config.yaml
arch: "transformer_decoder"
model: "autoregressive pixel model"
dataset: "photos of arthropod specimens (BIOSCAN-5M)"
train_examples: 195000
image_size: 20
horizontal_flip: true
levels_per_channel: 8
vocab_size: 513
width: 320
layers: 6
norm: "layernorm"
norm_position: "pre"
activation: "gelu"
mlp_ratio: 4
head_dim: 32
fused_qkv: true
bias: "all"
qk_norm: true
parallel_block: false
inner_norm: false
drop_path: 0.05
positions: "learned"
tie_embeddings: false
init: "torch_default"
residual_init: "zero_last"
optimizer: "soap"
beta2: 0.95
lr: 0.0016
beta1: 0.95
shampoo_beta: 0.95
eps: 1e-08
precondition_frequency: 25
max_precond_dim: 1024
one_sided: false
adamw_lr_other_params: 0.001
grad_clip: 0.5
cautious_weight_decay: true
steps: 12800
batch_size: 64
epochs: 4.2
lr_schedule: "cosine"
final_lr_fraction: 0
warmup_steps: 2560
weight_decay: 0.2
adamw_weight_decay_other_params: 0
Rows from block 2, named by matrix and row number. Rows with one number belong to one attention dimension. Each number is 128 + 24 x the weight over the matrix's rms, rounded and kept within 0 to 255. All counts start at 0. Numbers have three digits each.
# q: attention query, key and value (stacked) (model.blocks.2.attn.qkv.weight, 960x320, the q third), inputs 192-255
# k: attention query, key and value (stacked) (model.blocks.2.attn.qkv.weight, 960x320, the k third), inputs 192-255
q.273:163123120167112119138107110135130154155152115103122130108124154095101114106151158182153140148143158143126085155137112071113112134099104133147088104115115131100130137082134111155174118128157138
k.273:148157104124140150156142174132137125114156123094113111102174113130111085102156133109127123178164126115132132105152113154112090081130120091092148092156121129088114111119158112155100124079134138
q.274:117138112122114112089145147115124157118111123109170093085172120138161116133083140132127164092124094119158183121143118163139152136149164116168075105162145097125104127117134138178141116166163152
k.274:160158121134079114134172084170114077123149148121119190155145122093168161089116152118098146127115110136137098143166152150114121133113146088132103154127127138163106109111114138131139098141123115
q.275:144101106134087105129153127173151127109103088114134162119133109127100118145134105104135116108146115125143132127124123124140122132174138132103183117149139135162112102167129102145106107109142126
k.275:129165153175135155102084126107138136170115136123149116160143135163136135136100116165126096129114150174165094085114060101101137146161121148140103109126111159106107153109101076109157119134109114
q.276:109122135098181104156080121141186108109174122109154141121139129151143167117108058091100105150172154106127154087107115118062092153142147159100126183180092114117131100136124118136099034101136146
k.276:151125136146129149127187070154121136150160117131121157155157162113165159141099126120142111150137136107111126141099094119135189115123106191107114149107112087087140117117119172129175117150140146
q.277:079165100136167107058111148131090142143102115132122124172105134188138159139119157159109114111092187143093108144130183153116120109114118126133095107127131175110122124179128124108102152110113136
k.277:149112159165155123162084152084142172110120113123177123140143131129139136134144103131134134132127148102117121103103127102127093095095104149132125131097108138079101147139096110143130162122147135
q.278:162132165143119079133155127126125152155175144170130088126162111115111180131104125112118206164103101144117124090116136132123099093105165151163145148144095103121172113150160107138091096108104085
k.278:086104081201145108145083122124150139188129098133090133136150164111138122151127139158120137152160090144158120156146111118120179151114146139122115149117160146138139104099099174114103212100116199
q.279:090121135129111150144138089089125141099107111148144143120116124154100169094118134168095132112170076126093095133088135088121151111104125115146071097103136132132150117058111113103092159126106120
k.279:117082128130189070107214133134141118138129141109092163123127138148112193134083116122118087127116105130154099130149128142104104172098125086136129143128118139103129115139138129148109134102146087
q.280:152084129128132132158143166102136049111146111103144181119116066111081113174143112092175162083159093121177139165112127119098124133098120064120134139124105140141099090113140114095140122133109126
k.280:103129103148134177108100117150143094121093124137167145143142112173100136137128146112142097146089130093162094111138084145119167149162129093148117087138131110120118176157130109098112076130146101
q.281:063122127148122095109110127111122139138162135147143120130097179084092150170125122123123116131129075158139099150088168136119128123147163112125152141130101094140166143113104163151141158107143123
k.281:074124127149095135102126149114107125131122158150141128156129139127099135127171116134139160080124110106118108125114156081121107098169143084139150121147112148120151135135140130123132149132164135
q.282:080194109119198112126107128089162145112133122151110150102128132115126144127147162143153082166098129108132130095132150162116130116128081139152124113189136112138151129142127116125083137121125139
k.282:109083126113117106114100118128169104113109134141141159140147111140134098151108134125131121097112137107137124078093103163129133128148120096127137154119088116139166125137114141142134137141113111
q.283:088151120102127132072121150123109141108165154124152132115143100159160134107096139173112153127182143103148121115139085153134084125166112090133121107121119135145110161112127127128137115153136116
k.283:128114140127133155114125123157130103139091114132112134159147126122151111118105107140137108113119121142137112099118121108081125157134136158119127143165154110120113149135128190138161117122182127
q.284:125158119157137117117131147086156101127074101144126171090064117128148127125115160118128171114142092122082123147163111082120084165055172144163073138122139111129132129117124159114204113099109140
k.284:168123113158097140111099114171146053146106136147158120121105099153132092064165118143136104158120179094141097120162155145153150135111155099119146144118123158141146111155164157139083123148115145
q.285:114123167152139126173114114097089140145135107123152070146125132101096139104164072111159088071116170107160117108155140144109092073188113124107128126119131091100104157141149129149117149089081109
k.285:139142146108113091132121111159128146143156121151100131130169126138110134109135090120146127111127095163131152155141152107149119177132130167077125172122099148111088140120109084123137155115170155
q.286:156146097134132083084077146118124130035142131137128116106130196056108133112149163134140116118101124122145163114159097103114175148132155190073123109102105162139078118161176118117120149082171096
k.286:135133111130114122151136117098114155138109165129140159153140140146121101143107147109123156094144091111136149109145136123123111114120056133173132177148128143145151084089089125166107157160138176
q.287:071087175068119131153136149148144182156106127130123123130147108129141087166113079158164116100130104188114138179110115135127142141171115150128129100138115157151070127126138113141122100121138145
k.287:136107125139159123099138091101103101165168153119134105137152177073151114121154157111120155114141163122173101114169173119080119132107162123160167131124153095108161097170137136105121139115168113
q.288:118123082116114150114139157159106108146138085167092138165136118145124096130114144135111131117107115124120091122059156123154134167122133102109178130118097110135151125119137118127139112134136164
k.288:123116167093121140159154130123109110095124117125116136155151090092137103113134111140119120143084140129158151119131113108132163123121130152134084137132178153140120145138136126127122121102111129
q.289:113146120135154168108131134095120133069154108107145133121125155136117095111119138129129124130101128143193112137128103112164149163119127069124124115122075083118141083147153159152180155131144115
k.289:090115103112141139127095111162137134167137086112136124119089122132144110106125131113098112136140137145138162123103102096108107118120112104140132129106099161162082120124155145097157119135136144
q.290:135122172130109158113130080100069111148120160143161145100120134144096113127142160106112086077173084113122152160100090167091123130142155129133158106115111154147165130140136153143112137171102106
k.290:118157076158132129108163131150132137096137103126115102146114114136162130095117131162139148157098143115161084078112076142149157122173126133088118105147127133126115150135107133054176138124107154
q.291:107137125146111115113118113131126143123138128137151113129128117127141109146109128105155135159156137113139134123144125116139108115152144101105128140139163163089120140131144130118119133143153123
k.291:090147130112121157138134109113115123093103126117139133121108125158103081128126163100168126124143110102111121131211100125127150143125159127104115122146171150086124108133138130140113198089132099
q.292:140141174124094145135116150130122119125117150140124166142136130116133124096105114129091116148123135152151133075117143115139112124103126132150144111180107145153146160131130129079095121152146136
k.292:178116131116131109125110162111126131157133165117175150141135146096136135166137114108098096143172102138103121135115108113103141115152124097163142150127111131177135084090112130116137140129132173
q.293:148105137130121107130118139119144158144132097128156101140111167121160131133149125116105125131146115103112130157127136125097152092123164133168118129156170123150103160128119103135125127181160120
k.293:132114113113147159102143110144118143091148128150130115110116130166064144079115122087142125128151088135156121052106103122099098123132113139150092113117205119130131158144098159106094129111142093
q.294:116165117132143122167159109103131144160123146120142129121129090124119121138130110113137127128131107154139097146105100144126155198143107147152084119154132112115128148118114153145103135123045130
k.294:105145150123117135143090127110123089134120107123128118124122138107131133107124101168115137145110108172165151103101101123135130142118119146113139108106107117123114126088150121075118132135122117
q.295:154099140086137111142130079130113110127154130140135138123119115106120121148094099126145167100150126119131080144133148144131165126141122111120101164140138127110134115108108112116092122111139143
k.295:101110093165131125108148113164117143141196121099118134155113123137151142103125122165074125112127160096145128153148108100162139132138126139160104128107097125115119141171142120168164132128119088
q.296:111109113106151127129157131115144125182142107170136121112143147098170118124159161123120130139171124159157127109127169128081128095104113110115167123137123131120138110101108108160101122160147127
k.296:115159157123107133073135134100170128115160153171112151120184085134128131131118124173125128104108095077146124166168141124079120127123104093121105140097123088187124153190137162109089137099127142
q.297:162139134114166116178115148123122085152144121127129109110121171098153116126153122121129117096106143109119112164142144129084164132129093089107116146128170108148123115119185179099147145130145121
k.297:103143085133156128088151113109127115154115124155149101132141162105161148075088093159119126049100157116115101120126147153089140106122158116089113134174097134130164131083138108150150115137108105
q.298:113119144161144127099105116097106193129070108159111116114167152137147143160123118107117122091131120159111122108103124128113107116172106117145117131173103133120166127105140134135155120160166142
k.298:119152109083115150104129139140173142096114128123096164119108082118108126136123121144126151140148124144119134144116118132164134134167102120141118097125103113103153100184140122152163137106121177
q.299:122143094170145135134106133150143143145148113106132099177177118116141112110128120120083112105124126082136118138111139136110142149111094095140168124121131101111118090080090137143164137138131121
k.299:116144123111123121154121150111146120109089137138127076141155116118155108138141142106132113129127133147118128151135100118139135128128112137126143156150123090173140103113128140128116108154110152
q.300:101135152110106134155125119097097137108125128120132133138131180141136094069097096153164152142115160132133099108162115160132136115086129163104090119133125126143105144125144121129129163116093116
k.300:120144167137095120142144124106102119142164105135110119127148096115108129162098099164121116120135097161111133081124122161127154177138125106135135130110116146158115165153113133128134159122125108
q.301:140142125122144132114078127123151141120141111134097128122149153119146154120128121134183130135124180131114135120140082129111135119138077173130113134144125126116129136111167120145096115135109150
k.301:156144112142150116113101105119117174146072133119088128165146129160115158151108141138126118130136122144092139135097132134128110128121124117170114144117078157148153136116130154119150156115121115
q.302:142139114124109118133111132114065133125140065167137123152164069163157138131158112126170113136142146130155127153129102157139130137145088129111118120136119144132142097114128138132109108139138118
k.302:155120145187109136120147141149110083137123129151100160083161106147128138170118135129160122120153144140106133108148125167166171137148139138124139162128073126115158138110141135139127140118093108
q.303:136110139148127116165155124102118112083091131124139102133124146120151129114069140163111124149117119137116092139145141156145138112132101136128117104134138096146152112104139111134126125106124136
k.303:137106122121145151147112094132096115169145101154104131111135147121077147116108089128161106115171139114112134107147113168070116124114118155137127173116168107148126092160047113136095151091093087
q.304:105149115106071136108117122156129118173162110099128158135139117114106125141091161173094128135146108102154122107145122128124140131112132127143123095064127105140104123116121125162114133120135130
k.304:106157131103145122161128120101102129120133145145157137116144088123163119125161098112158138121124131135146139134135061086155130103147133139128103134135139137159135117082100199146129152117142069
q.305:127131125124124115117098105105139138115101183115119127139124110130162162115134109136133122161134091138116105124093113152190108125128128135139093115163118120119161149154158144086128152110111101
k.305:105146137152131139090126088102141123164157146129173140127118129118140128116102173143100147136197125122109097083161094114128147088142172112100136099132119181093135152165126107165160142143148125
q.306:188146138105130110129115105151146140138107132165122083175172103134158135154114106165082118149126160137107158167123128139142140137124101149138143151113157143139155142138160114107113105140084140
k.306:129098106114135101093125053095122129123089134123122125114178091153122108115086141140131133115119168133076155133135129131139070094137132109131090150107187169098153115122121078133156064123122126
q.307:133142148148122147092143166153148161150111124130109119143129116124138139149142146145141097122132113121111107146104162134122148150129111110111154134115171133207131103138136159138120145171130119
k.307:128111135136103104117147119125169119109099162135111139103179146094130123114095097161158160165104163120109092126100120137148132118138131129120145155146114112132131121121124114171134119133135104
q.308:123114106124146107111137140136133117154133134109089097115110125140136118112137108121122118100138184141126107101120135123132137069161126150056140140137121114121113166116148124137123095158168115
k.308:125123114139140111140152100129092140138146130150103121145183143110148150123116146151133132133135096104123109141155116121142143186152132115130122137128130124131125117139129121113150164115147138
q.309:139147157116140087114111167109131161132085124189118123131119119135127143190091112152118142173161089131096135128120130129113135155152100092156122105134141141110144124144159145148134158136125112
k.309:143156110102133113144057135131130143123129126146091143148105142140158162078123138141090126150140217152107136128143104113140160094121139125098119193140163126143131150150145070109111133106180104
q.310:150148100148106125146132146104139137081101085140109140148138093125120102137136141137153161131155072150099083138130127118119143126135120122136155149179144112148149127156106148095134150125125102
k.310:106111174144133139080177098082138127120171137150131139117118096082136125131140098101120137120135120138188156131120118133149152105127146115125111135108159146139125130136152133108095141174170127
q.311:176137099120105119109108118093157136125116121167168111083138110141135120099134146158119138084128115125125116104110137110119125113106090102129094131150090110132145120114123126120093111118111118
k.311:075148140148178110112151098127114175182100121192112111104128135179136137138139135120151119115146101131133165164146141124117129148135140116121126142130146162130117157136130160161104170150082135
q.312:155124116108135110115099115092158123131105135136123121116089124150161128151112109133115105130086166122156149165117119132129117089153143112126107125093163121131138127125154145145106115127097143
k.312:099121116183148143106098124120137141172116166142101137189105130102119134127117174147099115128100109100124098135109113162139099160128110124198151146131155159165110119136105112129141145145132140
q.313:144137163103132160127107147144125111113125141143127138097059119171129176112136162125149128136143125140119140112131095120136149154122164138125167093125125135144150136173187104069125142123160063
k.313:149133114155090105197157135122114135157145090137176149093127122115104112154119118150120124108137090115117094145120131125092144113093127108128151114097111158143142148129078127141167177130162139
q.314:099102111134137136122127109111141106087121114150150108112162151121104105143151121118104124153141124169128139122146131092132128092116114113149130105131107118107125147125141129130157100109144109
k.314:088158115132106180115149121104150172133121091172074103136133098139160098146118145085147140144126114143122154130146121154112147164137117103138120109152138145127145092146125126156158120114089137
q.315:144134131131144132090122108143138164100106132136102147128140112159120116119119125144166179145160138139086158126131115116143123130126114170151136132106119150133125132143151114124108135128112116
k.315:129132160127101077147105130098135135131081142147161134122128117128131120128139132116121132100124103114111167124124147072139135139139121078154148098082150175148135151111126106162140137116152135
q.316:120099167131087181126099126144148101141149155141145129119122086142125147149136117162162145140108137111149086112131143123114121093135117106127110096126135097130143126132173131187102135118164144
k.316:138179115103131173136080119148134108141165105108123154133129091110128142093146114138107142151133103093129146163120113141131164151110114106148121161152128124109106142120123154117141131104105129