From a checkpoint of a small autoregressive pixel model.
Training: soap at rate 0.0016, 12800 steps, batches of 64.
Data: trained on photos of arthropod specimens (BIOSCAN-5M), 4.2 epochs.
Rows from block 3, named by matrix and row number. Rows with one number belong to one neuron. Each number is 500 + 50 x the weight over the matrix's rms, rounded and kept within 0 to 999. All counts start at 0. Numbers have three digits each.
# fc1: MLP up (model.blocks.3.mlp.fc1.weight, 1280x320), inputs 256-319
# fc2: MLP down (model.blocks.3.mlp.fc2.weight, 320x1280, transposed), outputs 256-319
fc1.29:510531511552541449496547473491527538541517405505505476460534554521453422473517456551522547592499443393453542481505524476564503527558484450531514419504518481586606447521515593494477473565516514
fc2.29:453525495476509371524402489476456485479419505473507467615559480544484507582427575580511572513598518412524452491461465462412544453442432539422544468553531525489551440492550386470460507424504439
fc1.30:529506509513413521458596492440486471488473477530458448457457474459498528558492511468497498486474429517552481528521458413496569516471540593548534515445487432526509520502512435536470488485410499
fc2.30:508460515526613545502448484567563488456479559494524537516542510496505501548532473488539473436545501460466509468419520587426452464500370432492429594494439508504491567497476490516456497440494540
fc1.31:512499515470525508444507556478473450464515539551441533531472506443487475539450500556489477509403503435499604611548538513459510545562462500545471575551487547465369571481493484550505571536543419
fc2.31:582461467528478543487482490524585559531415504555505523599528485454558549474633484585555524446509543493556574505428500477557546494490429539452498421527453527539454476428527532536516523524522582
fc1.32:499522515404595482476479477462469545473555562533614387483470496458445544521527554502575510341450531543484488506599479477573522519485556517420553517466501466547447517514506497513547523488514510
fc2.32:495510455478548555540462499504599526469544453499442522423556546521554455496576505509542566590572489457517520594547497481565554469434558414585595543530465521458469529446494502515603474494510452
fc1.33:453527499518469528632489454491522504554425397545524395475518533483459513537448446532456542495477519493505560469481450514515534423504382547518489519543452522539571407459518511527479470529380466
fc2.33:424478521428525421531544547568542509527466526496472557650538387475394397556537530519536445457507611477523533599502462475518527524466629567488505522458501389536462547549527495519563509444495543
fc1.34:450652550518423517480531445569563465505512401542435487462571467542536528503491493493548447476541573513512484445433482469513498487463567469522528465480456545509488455539500556581490437526442568
fc2.34:491592514518432497405576495396506472482490476569484520490595528520518508520429551435551584562488622551371512548479488475438430520488567459514525495438499473435575502513575494409509454518526457
fc1.35:497487452423492457388473480478472467475480540524489453497435443592479387490473454505506560446470565533408376540472581462501473486516492551534436519526421481461494527496487507547458486532577498
fc2.35:470419521569496532566531484537571503508489505435527477505508566441528529474502472506511532520477462484514528471523464484522469532493516527517536553472519510533520481527450501513468525472428574
fc1.36:609526504597448398480493552554495532584575448552529432502492522470495561496522470469526406467469453534443492540583482550575446524489513493496550466547535431599542536514496514589533480528553589
fc2.36:449464512384592461516505488509454432398566451402466482463502486498555527532498558505441569547532594445550539551444403523489544437459481551453473456500544613484495517524538467467497570456508508
fc1.37:507516507530546471457513490466475526452490543463412582462360431434460543465554545556596514582457444466521527475426527401480497517487477489507457462466517501502550545482473475539449481509523461
fc2.37:460510478477533500585391593606527535480509529519492504520478525561544446524509480390470473534461462514549504546472550528477517532534467549518570540524511391423535506468528494548443511514520488
fc1.38:563407467492500603578533428489588521488461496532503465538450458468452596454460480381492499499449426534455457621407502490512551485494530584523478469347458518563608540487493421503554530508477403
fc2.38:584540520549493435416405499554426468500484507417544506438439476553534546465464508487596527370539491443496477473490472579500533494487455412404455594551391464492495490420462465457473478443522532
fc1.39:473542511586429467496456519500480404521480566543514509541403508568509400461490516488486451542437575520442580426493517574447507498469519509430511631442521582506523548544487574509582498477517580
fc2.39:479499517574574483517457473500475591449501474544466578466417481483501516551451508534486492520620470504481435478550395545428477493482542526532461514479545490447460523435522531537485589345508512
fc1.40:418509590408470528448491570467417432563494445578456570546523489473526466499431502524514569527482530574586450521491638523519425526552382472497470508474434507461457624467581536540501557507498521
fc2.40:542467431556528529510493529516449500469395423469485452470446487465547561359522571473460553474541458556514440366501536472487494412580554606543505447474501546563469554494470503501466481467448476
fc1.41:599537517485487463541505508452492487508604466495492529554516496474514564507422558474496491436521466554446494558533436501413469517399461477491468499434518499540606470499470393504497532543445502
fc2.41:499501433546576491424596485511481470450470483448417466511556529466474512431565485594506485549513533490544550583431535588442511451575496473480487422544479535540476486393550500477498512484480536
fc1.42:562504581553454516501427407534553506525453549497487431474431569549498556604452462608601466506588537602472450505549535565507563579431518525559583513536521474446531546578569486540586546520504590
fc2.42:476518439469480528552500489517419486451572495440524469461481521456491476449495500448493461447515502447412557454485492522492477506485539463530492467489516611600491476512409517476434520465507414
fc1.43:453476555387492500596457545566510540475523513485541506458468532531505466518509523513474536524529364406464472513542456476467495523550469559472490423432571452438513538554567502487454435489556564
fc2.43:428482523507458563412460496434474460525451479581537493530532455508507492495509479426532507497539404522511403500536517526506581515578498512520475563544450457495476409530452445429524453533490649
fc1.44:494508476563426511472530505592536499505486458448440496454574583557511508545503430496545502536448505488468529504478498387532523533408486490464518553481573517446466558526533447498461435558454443
fc2.44:497541566548545477537472472549509574502482506452509504502547533557522519430489450607495514472499469469541430543486607563544465519517475573611559535576446467546402503470407480415529485481462467
fc1.45:467501578459478371533506485561394490512478517475483458497392421591466652385511380570485454479554508500542507493527526496476404474408431478508519439517486430435514478487566475553515568515481428
fc2.45:513410500497489517471425587509468592545507430533449508504527555524573454541496352504525507436446459557445370519620624424400613494499520577535448501484527566518538542346577585453433481569388576
fc1.46:504462485430527476461509521491513507403489495471449519481514514551533495490507475489533528539464531478597410427489518485510441554517484434537508484469557432547461485566536492535529478446459497
fc2.46:522564460536560512582490456505463528550489486523449498480506540419478442582515520435470539417536468522518452481469543557526529474426490504406499499583487569507569477513538505427555539456504515
fc1.47:484511417539532472520409405546606532455487544501423603416491477461503505448458473564544499554532468496454453501520524637446509568459376503428432553402477605529548531526493436504499561558582433
fc2.47:573501476545504465471485480475475503551442515519545594521546423498513527508594494508529542555494485548480519549549456442513426493554494469618481467653528480432463492464482458584418441506563520
fc1.48:522475526542535530477476539539472481484581436551525574360519517428400520423512488469439503455598454528602590486472480469506436524381494528476469332484538464419479464537585520565484539456497427
fc2.48:475499401418522447477385490496524424454523552478574491419443511486441538511380469414391551573435473474421417533356459508635496572506483439568445523403482479492522578519581463537559573512594563
fc1.49:465497499466517436480542509602512447478499554484474502426505607430430445506535536482456552507446482475473591461375494430391467498543499417501499570436548525489510594520496530439513551491467513
fc2.49:539530463597493492494544417405484543515529479521518499513462458501552507511498583545556423516491500533369479415603468508496507405519462567511473537518495523506448442543513546434479427557557457
fc1.50:571511585465499463500521468514548514590506437505535516551464491486487384541425436530531447508464490414480474517513497395462431476500510602610526540418510363632429518438522412386494565457444424
fc2.50:502415489561513470488534328482535473546529468527522529508542464418536543483553483628455434529440482433576572489451453546508501490439504473515452431487415497490510493447440561582415468435563446
fc1.51:528503453614486564482475550498552469481530504459475400472518452411529529378509495530483479468429524480495450535456480533543475512538577403653480452518529443495498488468536565482478492483539501
fc2.51:417551465420491514613545496505476427483492456441470525549595525585587411548572498472520436552479464509530459537497533487511490568486488541482535501468450467499603456537542357477472532460544539
fc1.52:454515534489507526496516450545522404500450492439457450442516475613514489440587530488477614525494412551521384484496475482505548392468512454450433460516538447510433519409544492471451445503373534
fc2.52:481481486564611528499521492528468529530475433443608561526537491576462478613372487471551521414412510406518577458455461555465539475455564494476567418461370458533586481563402594501555569587497437
fc1.53:580463513514556563414511512500469452442575526541453483452492532408576544505485614539536528417531478557503455534483571534537484445500521502524534564428495537544471565481574524533457487496508465
fc2.53:469513524544442442549400511493537510599480428471503535504493566602481434495527531522482502569510530474563489470539504459442533515459431481485465473483539545500508466531493386515501494517536493
fc1.54:608435502445489521511325593524512422437466484402442486496464489414449605467455503524562599504522454454553545498551490430454491601516395453510551467471507502362496591545413520533558476371473406
fc2.54:516456589483480471473514482435498563492457516524539495524448551513497583458501602438507502427572540509518533549403542465437504474500370569512465507487439467401550498513498511496517514561470482
fc1.55:462608578450495512526518538525502440627406457492510572488435577443535629481434427451463586494538513515550591428422488479514509447450425538537532501433510472549446510528566546493502505470510541
fc2.55:582550421499493519445434491462443428480484526527515480453569509570640459599547465622523497494568529471503399514607583531429420511502536513358427431600573560579517418498472514404441405610529668
fc1.56:440509509555515455393527548495474491488517544476472567543547544481553534545472481506563514603550529456464482524528552506481548565523508464553437542440478447405467491530480455473540477511564511
fc2.56:557478456500499531495491451516567449453515451483480418487539462484483521451516441464558623445425555507487504490476436475506484402467503501529511457568483559520422472525528547450413537548509556
fc1.58:527472423551450558473570480514535411428451569423479501455440613500492617453550411507461570505471471475410456455496507399471474489446495401465589496465524595589521569493435537531474451501573435
fc2.58:460470520428629515449382451467449502531512531496387513488493383524485394500432513591527422509431553626513491504441510516536446490455543452454461519541581472522570516504520526534525463540575510
fc1.59:429531501587528535569520411480467476582621474478416500492553509436449464502513525550592493450466475440517470492517489543477557524548554495545544453482437504496420547487435547576399506501501468
fc2.59:458499457448596548448523528546513589564495585484597507470460528543583458492517450429533579563445513505416500509591552529604516527476476528496519475577549475530515489505452503501450439484537522
fc1.60:520503524483495497445489482487508470583581515572428497549544456565481579447431465400509425483528457511446433397443536465531495617550552533592492518485396499489594495446473511477475479559493533
fc2.60:580493519495368536511612469466534387505470381454532486552511618449501506576641505547464428525482516497417521481466537487438584383470427515535456439510483545465537487576464533517457435549511524
fc1.61:572454561544493513442484476500515463425431560416482486436455443505520490495482493381584478519505524399538535542504509400470552544507542473492541398449446503462549483420452478562392489505492453
fc2.61:431545434453537433448548489469501457527516509482558480430481504484454488513481486499466491449418580426469481510468496438536454471492497416536494442538383521486481560515570432507488485557550516
fc1.63:468452536472501485601431500479570534421503504606587591483489449489525448573544504534541423426490506316517486614531548458425385454526532609502515527476539523536515542498553537523522463466586448
fc2.63:523527561496508556488470446567508423546401386552434548540507427527485370482510613624471641485519541521539613449574557464499446498464423507482532463505528448529539533450530530525526495581508510
fc1.64:483610460501492421455460491478533500442476609410533457534412568574605629507526471472477490522521440467542493532504486518482473636484451474478476510532447386430390491508620502522471542451502507
fc2.64:530532504503571504533537370433548434503536480515450450488507443466441437552524496480533421452473549511576412511560575444582448503512586494611441502541495483462524463594348441451514505525462521
fc1.65:490485586544466463580520479505508498533525438458519462461399485478493582435545486546479492366518488516543500479492474436521450494508475471448517465494571483395557496489515497584501476458581555
fc2.65:439424470479441517598520480502531546434479508478418511438502426551500416531534490459535500522430427452477446535572543532451493531531560429588475464485465563505489508459517579519479521548501554
fc1.66:502469467507515498440512504443437546498441487418460522540494478521423417505369475565590479516530485482425538562482448453460511421598466507514510355493544411527536469535588481496477526576435431
fc2.66:429505559536500657430555522409558497510460458561578497496437471477522534480561444476496451453500540546581491527467454535445483503479502500504501565596505485508524485507521543438503455450525593
fc1.67:475482499590508572474471527520510427470488499433475527454486482486528645482445503445441499475502470579350458462456572495509545526526506530537476517506529458565405449428441432436563594483483419
fc2.67:433479418418563521507371416541480535462479499557516464458609484503557512577436535548498563501502495421513467465585400511533523575574451512516432411559419492519598507531512459486501445549499544
fc1.70:471460474600538483577549537552507437523499555377559492396538473464518510501437426506453434464436497496515507544535450589459472534441406448555414506549410394383475465473492470557463477557500508
fc2.70:508605517392529491424483499469520574531540531501460555567494491536505496474570487503506586577524488524438508540512440502466508493495552535460510541505667484487544485515493534447570593532428510
fc1.71:468526478563469526441542509491426508491566611527486516497440393526502544557467580578560493449635507458525464465456610526514486508503576420493548446383554511479404450567573481534534487482567396
fc2.71:448493487475466407497466468424407440501502486497528577477500517520531381523521456452517503504433451537560512516437510450451474534486477559479530523516491460506504559477520547443539531517480532
fc1.72:503470395586599414437595441564631449528485505522543508541538497575490512468484551430572436480552455490447521530577488587445429490508520489525416497368530450453480549532513539486444455422511400
fc2.72:562621470559495551455472479532453463496526466518500510511485534446482531461450400522469503520532517554449562549519499499517633490467482520601559489570509513517547501425517549541444572492566549
fc1.73:593370500512521522426422518498443609495412426474498573514469454375464498425467478598563465471540385516524513462438517556486515505560502488448452518586513421489536583498553445522464506475600421
fc2.73:611497538451436556395496514491369383489539443528499466547439504517554530503530500529527495465422584485513479545548457442483481449552501590530489425427526609473502527509409552496533500499461445
fc1.74:544436542504527468478493469475472417521457554499432609458391530477501402524532512563617492483459418515508547486514449470505472491427477440475456457524470473509419519560501414460480525467535466
fc2.74:447434439506573484510565517537572591479487527477499463525561510521530524559594508512457548423420556404506523475507491537493560466557456518376520498411484533587601453523475563519463546494483501
fc1.76:472594465508502585428564450588522510415467408500480510413426528508496590511495537542475504457453460488489396593431558530541449497585460476495560518511484430523483449530499434537546524447499536
fc2.76:459439418526531553440460583516469482491428552473531499560446449517617432572546464591473472532517547522530600506418461538464535434519471545512509490521436494522555534496386522496462456494562559
fc1.78:538582509512470528538436482418569508448532524508554478477397467490471463450417438491486544517498457456544469550492432562493501533590451459424519392501521512475563442394438541469584383465498488
fc2.78:570426508534482531441477521481464598496502508605425450554517509575512534449522465526495470481506523580491485534494494436608465533384447536479478564457532450639418451493514533488526542455501587
fc1.79:605527506497506498472617463585513516518505444546525508514511469556455527531500526440517509470483468520481528418472471565453592611449465489435420548505545386558421466512493511493476504443441491
fc2.79:466568503498479426548476482412508491497437603506422533466571594411532528587470513469557515458494440531483510509511442493463544489591580510501498450497511572547540481532434532591455459515533529
fc1.81:461459497552498486429486415463537548481551457545523531442487458497486444507517411525473437505495586432503432496564503496524483508441495529458521427497514652468529565421525532483471501484576552
fc2.81:453586422460541627563588447447521436613475478620551482493508507578390567504567588475583619530545454456534477471558503559453445442496466459578490596515503601515497474496501558473575481458492512